Rows from block 2 of the encoder of a small image autoencoder, named by matrix and row number. Rows with one number belong to one channel. Each number is 128 + 32 x the weight over its row's rms, rounded and kept within 0 to 255. All counts start at 0. Numbers have three digits each. After the name is the row's rms in percent of the matrix's.
Before each channel's rows are labels from the 100 images, of 14848, where the channel reaches its highest value: "top examples" is what is common among them. Only what is clearly more common there than usual is listed. The data: telescope images of galaxies (Galaxy Zoo DECaLS). In brackets: how many of the 100.
# convs0: first 3x3 conv, stride 2 (encoder.blocks.2.convs.0.weight, 80x48x3x3, standardized in use, each kernel summed), inputs 0-47
# convs1: second 3x3 conv (encoder.blocks.2.convs.1.weight, 80x80x3x3, standardized in use, transposed, each kernel summed), outputs 0-79

top examples: bar: no (31)
convs0.78 147:142111109109132124122122157180144091145123087126125144141136104128100184108117109123114070174131192076090111139033154105033129145109128113120143
convs1.78 115:069123084102165129125100125130030146107085122098143137096098141099149105148098137129216106113114143148153109118093187112092064132115118092103152156116100149156091081107107140116125191062117144130130118109059081104124093110139129061106133114

top examples: shape: featured or disk (62)
convs0.69 065:158136121119105165138150087136134120133120068110130174111108177130123139124131073062116095133119140118081046094215162121094153092124135181135109
convs1.69 072:185117141160079175143141179133116098096135154171097101090122056180103157098142100115157160133115144132136137149103169107142074111138109139185170162160093129138180091156173118149143195099156146168081127058169138181133172147151103147156130103

top examples: shape: featured or disk (64); edge-on disk: no (54); spiral arms: yes (45)
convs0.46 098:121177083138117104130132071093153166098121163129133176107115164120087062121155133116137191079169088123207095091189128116130143120138116153109118
convs1.46 129:167138167153115128124159121093126103122133146158128092121189138089026156146149109148067155137129111100070159137140076145209119116113123128171086118137095168145176142132148110151136088110154081110128145149193118151089065128132057130170117114

top examples: spiral arms: yes (39)
convs0.50 081:119111098148063132139189129141129099137115115151119082159096105148112157132111136151107130174124105096133124128019124098020133124147133093120132
convs1.50 067:155153106086114097106127091154103103115099110090171097128175113182113126134106159150190106112161186128158129137124143154157070150152126083142163163138140156130134055119101108102129142121087205117087127097213120086080075134117154142085070146

top examples: edge-on disk: yes (28); roundness: cigar-shaped (25)
convs0.4 149:099105089147164130119055109071101134091161150065150143107156138030156092099098109121118086083138153145132146106145145155146140137119128095072112
convs1.4 096:117101136116163142140057187113090175172124140165092135119125140130092130139088057097091079151106050097174127098095147116059104130114117125101114119088109064186102150130126152164150119130097096083134139121095084163138136101110183083118165157

top examples: shape: featured or disk (60); spiral arms: yes (43); bulge size: small (28)
convs0.0 062:141106181106120142131100101111072134111102075067096141154118121081158168148118159137134035127094152180130064106152115181164129123148147136154126
convs1.0 116:150120141148131202133130139089131126134117149166109111044100097100086128186133081102144155131111097104140158156104227131099115120112126131177154143099114155161140125127175085133199151111171086120136153105151099172115146142137057127163146201

top examples: shape: featured or disk (64)
convs0.79 078:118152126147126095133109079155184110000108089107114157092075112117116120127150117171189127137138131141173125112147096124112123136079135128119128
convs1.79 115:186130147149176132121149105049095104127122192156105126114118168093159154115138106139050166138092168094107145132073090142155125100117144127158075138128100150131161140170157105164160150112166058121102151144107115163136047120185181113149127157

top examples: spiral arms: yes (42)
convs0.42 073:068078143169116145133094106130158174058110045064112145139108084092105140125104114110165103160168151160116129067140110097123123143155142134115101
convs1.42 110:158132130150186179127153191104177146175119152157110107086045116132120149180118128094162132125110057107099154123087217143131110109117152125143147151134139145149143149133147170134129150135181088098129164111090116163138178156137095128156167214

top examples: shape: featured or disk (64); edge-on disk: no (51); bulge size: small (26)
convs0.1 120:131109157153126126120118148116091151123151101086111161082083150120216116162136142155141124056116098143102149094200096182172120081151119101139084
convs1.1 109:145108182112113103100135066155147107095152144178072120146179102194148168101153103154128226131100168101129131142100080134095192158134135121136074090143120132140159120121144060122181125170153158158136127164141109181148101133134103168161128095

top examples: shape: featured or disk (62)
convs0.39 092:071122141169115091149113130089112144111149077113129128111103125120195121125125144129184094105138141162140182141127099158148157133161152004095131
convs1.39 101:114132138136171103118137100081093113168108201179104111109083116089077136127150066122109173107103123058139190118077122119112101100130124110116139121086125162156157123151174159147087146129161060071115161113125106181107048159146099101156130135

top examples: edge-on disk: yes (39); roundness: cigar-shaped (32)
convs0.37 126:117083140151093132140140146124145117070112106094127116113094152123174147158116107152115148098094062152144146079170075175170126060129134066135061
convs1.37 107:171144144117195127119075138083129098160135191177080121139098112091159130120143107120101196116091105050136180120039102119121141107136147106101123057122090101133144096088132152161074149093154087099126133090095126168098118135132151115141090143

top examples: shape: featured or disk (66); edge-on disk: no (53); spiral arms: yes (46)
convs0.36 055:109052146106105094126139133121198072115126112113090148129082059118174186136108169133128122143125186115085130132113126144068127134178152082111133
convs1.36 111:087127126125183143143129126187106151166137093141119145105119139221116139125107169056185147126124129090170127147120172125105132113128134121091147136117139095109147118143139188140033169140133121059163143107078127145169186157150197090148140149

top examples: shape: featured or disk (69); edge-on disk: no (61); spiral arms: yes (46)
convs0.23 074:132128125153131175101110105075148143094108218127146136108152158129075052139165087133075169155130098094135097079153132116068120135119088129100126
convs1.23 095:142129126162144099138188142119080126076131153144133116104150133122102149105141112174081135137130140134034149127138082127171081116155112140166109128146137075128137130230132134127100079143125087129121114086217128144156109123143051125124131047

top examples: shape: featured or disk (63); edge-on disk: no (55); spiral arms: yes (47)
convs0.11 115:154116117165104133119132162179153109131123060140124122119131068151135162089112120131166110170143167097013158112067155081089140123136130110129129
convs1.11 109:058137114118121131122113102051164110147109117116144108121145122034142124112129118141217129139127138143123136173111156137164111105121125112176170117145113211148124114054121103104119185096133095137117133174078103116122081123149033141132131110

top examples: edge-on disk: no (54); spiral arms: yes (46)
convs0.18 073:123188111135149121121127167160113157134166067097086149090083153105134105135127150099173094072167119160108131100232125134164145108165127147158110
convs1.18 106:153111136144122153137185196175211139137145123170111147129086063181142182106120166097153155125139071118202128120085162103141125141105132118143131150141131130120135143113167160128129117121168139153127150080101123178162215122103194158173141157

top examples: shape: featured or disk (72); edge-on disk: no (62); spiral arms: yes (55)
convs0.44 050:102138131094161133122184109062136187077119184121116124155149152104119104115100081132095177084175111157181112116180103115148080103119102166132090
convs1.44 112:135137148142139079111158088216112123141139134150131100150102104208088174097144133157149128112152127101131163096152156153135130148139123141075162113121169113091163122174134163140068077116139171114105133112213158149077111146098196136160133055

top examples: spiral arms: yes (39)
convs0.40 086:091170084104174094128165111109133113077149174103116146099116167105104124097130125123133138051116082199199127165183121143174137108139122145146104
convs1.40 118:190122152146186094133134084174135137118147168164113132119110114156173145073136073179117179119114169127152127137120123119079124145139113118126089064102124093152157118226137116150146134085147123116096127181179126164144042148110180148146116082

top examples: shape: featured or disk (65); edge-on disk: no (57); bulge size: small (34)
convs0.10 088:116099084115084119124100141187180123125145098146124131057083095165160141138115132163199115161128127121057181135095168091090145126164130099101127
convs1.10 087:162140129156134136145134163089195131087140145125136078135107099088067138119148133154137137138145092140031135148143097148226065105139145142148138099150155109107157162137124086130099137118137105175109129106140132128130173115080016172139144122

top examples: shape: featured or disk (62)
convs0.59 120:123137123150102129146162099079153152075086088111103119149088122122114153162088102118133177121153080178147104068144077146174109052111135129161074
convs1.59 090:230153117092183122113065120107089094129131157159105093135092200106174083107121117134050158106151150082125107150065105144126085087159125118090112121149121128119127089106137148140105153080124091098076133107087138149108131138125109139157069090

top examples: shape: featured or disk (67)
convs0.24 138:114112191171158158112080129132127150055111138084143118114149138082119080162130137155110109109149102180149143071180094192193100112122118136124110
convs1.24 076:096104158101148070074143125095105112106143153179061107131073145133188159179135110140119159113085130106133147102063147098111059090109129120090112134112113162159133134146167136132122133167155055143089127137110107187135126147182052081139166129

top examples: shape: featured or disk (65); edge-on disk: no (55); spiral arms: yes (44)
convs0.64 088:140157086110149084134139064128136127142188088124096189063051138128160123157127151106126101079141104137145144122207142132144144094179136108119111
convs1.64 110:142118163154166158129136110100124120136138122163113121078190200165107149100132162063121160143125169083199112145115078112156177139117140123135037143116088122152147117125154154143102157107152097096151150158061114172161067127160179144168121160

top examples: shape: featured or disk (67); edge-on disk: no (57); spiral arms: yes (44)
convs0.26 080:156155091097121093131142094151093134146174094112103160069058182157154113137115165058160106084144085134106130141145154096131155096195132104137105
convs1.26 092:212127162165167163118108171118150136117135146173106091122113145100142141138127123166118139158137145102170093150110150096142160158134133143173044145152087145162132127204152113123214148145158095121112143182117124174191082124158068143168127165

top examples: shape: featured or disk (61); edge-on disk: no (52); bulge size: small (30)
convs0.63 077:166091131162094160118084137077150162114108132134147143083103142159194090207158120136106164167131076088103147081158144151121116100167113102081111
convs1.63 114:137126161175151165127145162063161111110138155165112126073184131099107143112150153110079159139102128060122147153116109104181096071126128121216105101169117081159160124123159148153068130135141062068115152077099120166159142130132158136139124179

top examples: shape: featured or disk (61); spiral arms: yes (43)
convs0.53 050:165108129108123182116093167132047145161154136111124125123146177095194112127100157099098104095166146099139120082109143203128136105177122096071114
convs1.53 104:056124108165125144135166129192136154148131091145130151126144109205092137127108127056207134117122083126153121123130166086078164151142153126092139162090149100109120138122145167121099109146139156122197118107153117147159163122093241141141150161

top examples: edge-on disk: yes (30)
convs0.38 133:117109099121109134185131121128138098110183127054197099126153110089118110113102116119116106118113113105116131113125128111099219076116184112095052
convs1.38 121:181091135059154125139087148094103145133141132176060110097114110150115145115066101126123074168107105088076105100092132144107119146157137061113125109115110084124090085154043163154163150140142126135096097122135059173147085098119129112160079147

top examples: edge-on disk: yes (27)
convs0.61 130:140128084102123093125158139161194074105124171158114100109104115153114110109135108119089173174070096084180137196080132075081121143103120148129143
convs1.61 102:190140135101083120129138167162155127152144106098165139155146148139090121136124156136078118146159142123113063140149084159089220137144129153070067069131142096120119141162098136125099053172095178093148121178177174093137085131101154135114097144

top examples: shape: featured or disk (64); edge-on disk: yes (28)
convs0.56 086:121110107149143114135068092119157145088185128058164121048138119112126085106103159128136054066102122155129158100155134120140170112130142158093088
convs1.56 105:139105139125179167142126199081148154152145141172071142114128139150164132116089150089113090155089115101116106119062111117153166104128150111138083126132099082184106132085110172154163124147134094117144142108028089181188156087116167122141142182

top examples: shape: featured or disk (66); edge-on disk: no (58); spiral arms: yes (44)
convs0.43 061:129107166050138096124132228142179105107163132106105122079122173114144114107128136107128160109179143095146182139118093150134109117189130078130101
convs1.43 085:157120155141179087134114109225133135177143148165093117166072155169161169103141124150147171119122134112157120102125148128086163154142132137042113073121156133114147143207128189146068111131151119087122136177132141166143103167107123123175136077

top examples: edge-on disk: no (52); bulge size: small (27)
convs0.28 082:193096122059105169133134132155139120146133082123102146103073112123174174132115091092105087218127155119064098110087140107121139136120155166124143
convs1.28 103:067120116139109185149146128170183142136133068115131167021158125159166132102112189064167120159121144117157075185143189164082144120128128148159152139147138137103137138111124140119127177099130125081178126137063127128137163152160127126135128179

top examples: shape: featured or disk (65)
convs0.30 110:105146136135085114162143099102133119137163108086150078099128133131149120123118149118142100097113101130138150136147107104116177075147154096096000
convs1.30 091:161114149106159136117074175083149112166140180170087137134105100083143113126087101140095094165087099074121103128069087127120154100149145095084093062120079096147094097103081129160115146089171130147108134148064083160140114089118123084155068148

top examples: spiral arms: yes (39)
convs0.68 066:145064142125089198133125173168104144169109072118125124175127090102114153118111140168162121117130132164036133046172121122128144110125133147137118
convs1.68 110:136138127148124126125118116073181112134118127151125095142113078052111159119133142162171137130138102098161167165115145127203042117111118111188171126166116204127146115078139109132123133125149118141105131129151107147108130127160000134142130160

top examples: shape: featured or disk (66); edge-on disk: no (53); spiral arms: yes (47)
convs0.62 091:125156132127122133137137126117074147104140083100127179098075143118174107146113100109149114056109084185120097123181108189182136058130137149127078
convs1.62 100:226142148123167127132095112112162096129135169188081103175074106085198134087159085184077191128088131124156127153067079130141125129136119122132103101151098127128150117133154080140180127124147123148100138108139125182086118153120146165155089092

top examples: shape: featured or disk (71); edge-on disk: yes (27)
convs0.35 103:152106114098128110106114112193178101106085137138111131100090096148101138108126094097115164192128151079129144166036150058102086143097106116127136
convs1.35 080:178151124121131131165135103072177141116153079091168100110115172088109149112154121126091139140158081177084172146161136199111135126152153184139134172146207122075153191157092163140088107082121089113113112118091165090129157140115151184117154132

top examples: spiral arms: yes (41)
convs0.67 071:078130104165120154131147145087065149121157134092130126144112137117126125148082160170196120088173112201105148082168128176144149084181131149110084
convs1.67 085:117134143152118109149187061099122107109128142160127119138168089165105172116137095146198139142119134118134224137122126154171145143157140123141186138140152148127168141104163113130111109145157176162121117046218125163069148118126050153140118102

top examples: spiral arms: yes (39)
convs0.29 089:135107182135125133134089161139140103102116088107141084124141140097183127130133143146155093115104110185134134079178072220192123092148139075146106
convs1.29 107:126113150134121101120107120095094110187128162162072136196147146215094132120138089097152176126102118117160191100092068106167209096107139111080098125093095163144155080074149178164106143151162172154154141125134114167130151139123107126155133133