config.yaml
horizontal_flip: true
encoder_arch: "nf_resnet"
encoder_kernel_size: 3
decoder_activation: "silu"
decoder_widths: [32, 64, 96, 128]
lr_schedule: "wsd"
Rows from block 8 of the encoder, named by matrix and row number. Rows with one number belong to one channel. Each number is 128 + 24 x the weight over its row's rms, rounded and kept within 0 to 255. All counts start at 0. Numbers have three digits each.
# convs0: first 3x3 conv (encoder.blocks.8.convs.0.weight, 144x144x3x3, standardized in use), inputs 40-49, a 3x3 kernel for each
# convs1: second 3x3 conv (encoder.blocks.8.convs.1.weight, 144x144x3x3, standardized in use, transposed), outputs 40-49, a 3x3 kernel for each
convs0.2:151132152141146146157145151163120160145117119142126138140129150142144142151140153177166154171170162174175174136127133130130152131142141138132170146113112159129156117125122109120145127131145144113140119120137131120150110117138106136157105132148167162161172157159167150164
convs0.3:153099112115114081128158154096111167141117148122154110121128116116158143122143134171169128109120128168167148113148131120104165143134151171132151135134146106115161109116119087132112145129117122129114131151131124120127140158152087105127095105148192144165125144160165170140
convs0.4:161131130156138140146139148141162156157155138127144131145113146132118139161168147169171155155159139160148172148106135077110150109130151153139165135138155151138149117099124132107137128139180123129119133130126139112133130117158136122127134113148172150159158159159169183160
convs0.5:162172164149157123151123154113139131122139153101120132150116137131128132136135140161171167158166159143149152171095115142087092149081153150140142157155133152148159109130173177102133086091162125102137144085109136127119145154154141150139144145149153155147153151145146152156
convs0.6:151130114153129149128152136155122138092100110118149128121133128155110116125141150187151168183145143181167166200151129152123141125126122165158130117141148138113143152155178159146153142140150121116125122094127115112115111136131142117146137135131168194173153136171109149159
convs0.7:144136144154147163152161146137139153119115145143147146145136126141127126152146123159155143157147156158155159148137131144124123161160143160156162137138154160153150158143141134118138142145151112108136116105160137137156155174158154167147167162156159173159149167162147159164
convs0.8:153155144146140137144132164139143152152134163124150154133124155135109145152170160170163150157170155145161163132144153123111129111128162159133154164134151155159168139136144109082115113120102140150139135145135145155102140140143140148158160163155169156155145152154142158163
convs0.9:136143164111134166138150152110107109153140135168148140128125148133126130135131126159161165155165158161153165105072139108110143136131140122110091180120117176136149133119129104105128151140152146138128129133134142143156163158165155156178141144158164153163155164158164161159
convs0.10:128134179169147136129147135140110132139123159144150147136130169156156154123131148167164165175145149153176188119129116144137117147131137114141162128100171169152157142106104155113133144131141114136153144137118125147112115120128145118140141132138158132156139122196170162176
convs0.11:148129166159163136153151137145113142152141135142138141148157125157140118161163172163150159177169159168163169137121143147109131147144166164119160145132150167163148146150128157100128157145150143127149135133135143130127150161150144103141155155155171161159166167138167186177
convs0.12:138151131138143165154165130117128125144105151141147147157127138171138149153164166176169151173146190152151162105079085151133137143137134159174136136093171148150164096086113130107112134095144126150121130136153149142096153140161133144139149125151140139142169181131136157135
convs0.13:159152141131132156156149145144131148137139141139118140159153142161158140155150155170170160154166149173137165158165181123137122132119137153145160160150152136126150128130146109106097118125137136133144128126148141132113136142148138134096142139144172165165155182166176152150
convs0.14:155155154154157153152157150141145154142137146150150156150148150153150151154154154161161159158163165157158144157110154102095108119122110155154163152150157150150155120100151129107103148136117140151148147151110148158106156147151148151153149149151164162159159153154164156155
convs0.15:156130146122135137141132135153118148121106137123125142158140160138129166168151155174162162174168149159169163152136146127132145108138132153136171134125169130140155144126159121151120114132155147140149124123149127130137142132153120142132147128131170166176168168148170167166
convs0.16:116114128118101136120111128156148139138144152143132151155097110117125104136144137156147160167145157171161152115084097104128095112084140156152160137146158168153156128102144101153135130143152120106118133094137121126141106124123106098117091115120157147167178169142170161173
convs0.17:123093157107115173108165167105110149114129153152155156134126169146167159167158155165162155168176142111174148137101116129179150169168154155111163160158163165116167108086105091113158173166154150116122137108122141164123117114111119113158109110164155137149151162164163132167
convs0.18:148149140178134116124126127154116134122121114136172116122147137141135131160159111166159159152154141170151143112111109137139091130147102149156175155142146176161151147108123149133133166149125135132115157120120147114129124117138110100108152114151141125148148165140170167156
convs0.19:159145135147144139136129142158149151153132150152156145125117165105108154158159160161169155163160139159149135126105138111097141161138129152149159156146168159158161124117139113101142151130142106129141111141145127145146143115149122114155153137125156156155164132166156152145
convs0.20:131114121137120114142123144148164126147122117140137158139149155159135146155151141161171183158157155152167160142120177140124142128133156168178154155148141168146160143111125148113128130143143127107102131116104105121131146104165137146174136154147141153167156175168151151158
convs0.21:162151155133132148132147159154143153142135128157143131147157168158127149156134173164142160166155143161132151142122146126105113124116124145161157154143132163152130122137140130099107137123110140121127138144139152158159154119166149149162151124163162152143167151145163157185
convs0.22:149124138125107131109129103152143154158142151156119167157136156123123171147149150160156156170143117136145151160134135121110111115124117156145174158125173159146171129143119141106114141154124134150120143145137135124159144151161134158142151129146159145157150160162160157166
convs0.23:116121140137134139132128097126141132126133131113136118135126165137144136118143139188134145171158163151143166096135118122129156119137151145102166124129131146162145135108133155145128158151178108109113143120140141129125119121115145141144144145141171138153188148191179142164
convs0.24:157143134127147120135127109136150118140103129136146167112122128127134125159143106168163172145148156178166130092117141125080088131140151146108158139140135112163152125097143120149111146123162124125101134152129110099124095105131115129126110098121185135168179128166156145153
convs0.25:148137137134134146138152128118123141144140131131140139165148168152149135139150147162159171156156168167168171135138121138142128131137144158136168136158156168141151124139122138126148153139126143129133122120117135152128120118134141119144136135160195188168150158161157162162
convs0.26:164159160156136156158162161146152125135133121153122123145136138147125123150104126163161159142161157161165162139131140121131149157140156163159160160152165165161162136129142115127147159137151130118162106119150118138140149163167166160161160165161133156162140166159136160158
convs0.27:166160146140133174138142117164135136126115119155152142118126167117120146118131165143159157166151147162164123136120131107095121128127114133155157115162148161155146136124111128122117137135122135159139144139164148154118154152154159152153164163148160171158155161143144152124
convs0.28:121126150102123161136152153134110146133108144145122151152145161140145154146155163160136163158155163168160166139124150117141145141152157157131155146118154151131162134105146122107133143138142134126145112127145137145141145152153156160160152152161168164168159161163158171163
convs0.29:134149142129129141159152149150156144146139132149154150163156151155153167162164155171166159151144142162151161127127141145137150141130148144168168136148142151140127136145134121125099132130129121118118126131129157121124135138119152160126139154145169163166162142141170163164
convs0.30:157147121148119131157147159123138152133121151150136162118112135128120159156150158163152150151127143168155151146101122148112146163123152144131142159149154165148140132124152144124143134136151159155121150121122165125149163160157151162154157147155147135143145159162172147168
convs0.31:127124136105113148155122149140147151123104148157129142145143134123135130146166147155169162155138164165138168100126145124111135154118110168147158139133153168161152109115140120117147136120127120116125129113149139114143125131140132122128140156121157156166161173168173154173
convs0.32:123133137124128129115118120133154192073115175030062149133175238045102174070103135136130128138132129131130129130125177069102144091091131150147160110138168086124147128115129115108109141119127144140126144128121119121124133135138130134139134133134133139130140140130137143130
convs0.33:156159151148160155152168140143153136151139150153157159133137162144131159152151160165155159157162154149159159150137137133121126158117139152156158148153162159159160128114146099109116118121129126134146126161121129147114133137152133137153164144171159162163163152159158147160
convs0.34:184188149164168144155151149138141156140155162139170160156165135136138133133130156164156159159152155161159155164168121141137124143135150158118156149117155164169161114146145145141140126145144128128147126124142113154155170185149117137148153155149160166160164166158162157154
convs0.35:134145124153120148136079161135146125106112120158124161143121126137111126148152125137182145128161133141153183120127141123113145161153135180128146117129120170124165130131109114157119111187138111121148119116129088093138101116125189131133145126170165164185162158195137139154
convs1.2:148138112116114111118174142128128128128128128128128128130130130130130130130130130175175165174122169130175172137124141090117143086132140137138137137138137135138137130083139084083134084083143096097101165170108099105105105125162162128162162162162126116172120128171171169171
convs1.3:113131131107133103151105146128128128128128128128128128130130130130130130130130130164117121111178124109120113089138137138132144144086081139139139139138137139139140077077078078135077081078078102118096112150116121113104166157166131152167167166167126177177177124177177177176
convs1.4:144106126123112146115139127128128128127128128128128128131131131131131131131131131095202098109119093093128104142131114142139142139150129144145145146144145144143144134093146149150145145148150106130114106142104102101108142153185185185163185185185114086099104197114103105106
convs1.5:156118104136164072108120095128128128128128128128128128131131131131131131131131131100107099121164096093099097152089087151156134147157144142143142142143141142137140089087152165159142160139129124128112172111095118120111189175125188183142193178180118112154106114119108115175
convs1.6:114116129106144105104139108128128128128128128128128128130130130130130130130130130113168126173109108158112137140087130088129109103130124137137136137137137136136137089138086086088131087087087103120099117105098115170102129115104159108133113159159168168168168119168168121168
convs1.7:104103119110091098100098124128128128128128128128128128130130130130130130130130130121141118168166127159106133112123131134128093131135134137137137137137132137137136091081083094083083086084126104103100117106131109142130157170163157136166109171114163169169166166160165120165
convs1.8:122101120157127153135121135128128128128128128128128128130130130130130130130130130129143100112137100131115109141075141144132140104132135140140140140140141140140140140137071143071147072142138126117125118153098125115109171147125172123171171126171127127183112107111113113113
convs1.9:123087085095091099098089108128128128128128128128128128131131131131131131131131131191189180134135113133114115108136141141149150135149086141139138143141139141141141157164162160157154156151149111090085097095089114099126137170175127164174113124117108104103116109090188188106
convs1.10:122156102137130124124179115128128128128128128128128128130130130130130130130130130103122170171143169121146172126135137097139139128088133136136136135136137135136137088121088087088130089087088165106158155139118118134097159147158159108156159112159167167167167166136121167167
convs1.11:101108094119114122106113115128128128128128128128128128130130130130130130130130130153138152113115159091108127144079073073070083074075074140141140141141141141141141144138077143129121146138147100097096105115094103100089169109103169094102169095115113112111115109110108105106
convs1.12:120150130130165128108152141128128128128128128128128128131131131131131131131131131124125140104104153096097099107144069125141069138145140142142142140142140142141142146129066142147146136138066101109165130102124155146176174110176123130176176176176128187189110118189138188189
convs1.13:107148128173170129150139133128128128128128128128128128130130130130130130130130130169173156110132125120165125077148120143119141133077113140140140140135140139139137074144073078144124075079144131117124121172110168139144102157167166167167167119167177121109111122124178114177
convs1.14:119099096122122120138110099128128128128128128126128129130130130130130130130130130132169170169184174175183172075075127140089140091093127138132137139138137137135137075075085093076089075083089114154119103115111108127100115139122093126121097143101165170169165168168172146118
convs1.15:114089136153153106109106131128128128128128128128128128130130130130130130130130130173170130128102172124116174124126145140144133082137137138139138137139138138138138144144139138148141082137137166094115156127118095173125162163162162164163163123143116172172172173172172136122
convs1.16:108102097155153121162105111128128128128128128128128128130130130130130130130130130176124120143116114159099172080079120128083081086125085138138138139139139139138139140134080080134136080080081110162159097160106114117102137111158145105115161125117174116174174114174142109174
convs1.17:137117129153178175091168157128128128128129128128128128131131132133132132133133131154135136155122118107111118140158146147158147146133131143137144146148141146147138143156144153135128142119114113087098130133104120150140155170166159144149146155143165105101168146114165175089
convs1.18:123139105106122099120146134128128128128128128128128128130130130130130130130130130167172112127130174117169122085139117091089096085138130137138137137137137136137137085122085085086086085086132103153165115159100158111168116154114109160160160160161169169169169117169169130125
convs1.19:137122134159122114114157142128128128128128128128128128131131131131131131131131131106108100107101111095096120142090127118113123127141137142144144142142144141143143055057055141146149151143151102130115154133118127110111183183183183117181166133182120103106107104113122111101
convs1.20:137150159118117124172128144128128128128128128128128128130130130130130130130130130187096180121155178136115182141136139081136138094141134141140140141140141140140140128075075146150147076082129094095175108113128156124179096168106126130166122170168179178179123112179117179179
convs1.21:113101107122099135102133147128128128128128128128128128130130130130130130130130130136140116105123112108118113138101108139088104086137138138138137137138136137138138139084085083085084084135137159124116112143107136097104161160125161160121161161160120169169170171170170169169
convs1.22:122100114146164115152130116128128128128128128128128128130130130130130130130130130143175163171137179117115169096135136123137137086087089137137137138137137137136137086138087142087135086136086101166107104165104171113161160160160159115160132105108168168168114118168112115128
convs1.23:122147120151131126107150133128128128128128128128128128130130130130130130130130130169118174108118122133115121139093140138122094124133127137136137137137137137136137087087086135086087086123140123108168112158108114119134159157106120159159141160115128167168168167168167167168
convs1.24:153112110114134115139129117128128128128128128128128128130130130130130130130130130177172143131129168159169167140136138137142132084137122136139138137138139137137138080141142080133143138127085113122116125107132114175117164133165164164137164165165174173174174120174174114174
convs1.25:171155158161161139114106107128128128128128128128128128130130130130130130130130130164154127176121130169126168086135093135140085140135131137138138137137138137138138083137135085141136085130085134118096102172107104106118161161161161161161106161162169170170170170169170115117
convs1.26:145130109150161101183113119128128128128128128128128128130130130130130130130130130114158114170132127165173180084121139082122136135110111139139139139139138139138139080081137084142144084079143131116111110116145153090168103154161164163167165165123176177175113147176126175176
convs1.27:129124109103120143121113146128128128128128128128128128130130130130130130130130130104105103115098105126115174119142140130075127130128139139139140140140138139140140126075075141076138137090143113102105141156129148121128168168167113168169170168168122118179122118110121125179
convs1.28:097167184117156193118137165128128128128128128128128128130130130130130130130130130115109109108103111103118094098124086128115082127133081136135135139137134136136137127079136124082102103093078102140139112152155108122160107113165164164121164165142120176109175127124175173110
convs1.29:115150122096142114120117115128128128128128128128128128131131131131131131131131131110105095112096102093115112135075132139134106132142128141143142138143141139142141070065065156152070139128134095097117111108105110126089163174174174175117174166112108110119100101186102112104
convs1.30:105121136150169159107129114128128128128128128128128128130130130130130130130130130179120175155107118124097174129141078135124126138121078139139139139140138139139139145146077140089078143140079173108111177179130121155109159108165132167105166166156111117131176118123111114175
convs1.31:118117155116135101127123112128128128128128128128128128130130130130130130130130130116128138176155164118135179097125084083132142083090130138138138137138138138137138092080082082143081083137082138101088157177101110105121109163164113163163163163163173173173173127116172124172
convs1.32:128162154163162152128096133101142142085124121116122074129146132118123100105073073166160125133155119168161124159168187118114149106118148134167146111147134089130052107122119125102117144138123128145146135136146147111159145145107139134114087109152112090106154111113118113123
convs1.33:109165178168176149146123144128128128128128128128128128131130130130130130130130131097125123115112114132104113144149136129100125094121094139139141135138142139140142128068133080123065136130132099097101117109114136112101173127174174150173173116159107105117103110121108112187
convs1.34:104121115104099117102107101128128128128128128128128128130130130130130130130130130128100123104110157102077118145148158129152135100102137141136142139140142141142142118136125131148136138143145090109104088097102103093126175175132172173105108110101112089110107092110106090104
convs1.35:136138112109108140122126156128128128128128128128128128130130130130130130130130130177171110176178172136175146137139133129138135121135098138138138137138138138138137081137136138082082142082116100112102121091109121131144132163163163163163137162105171172172172172172138172172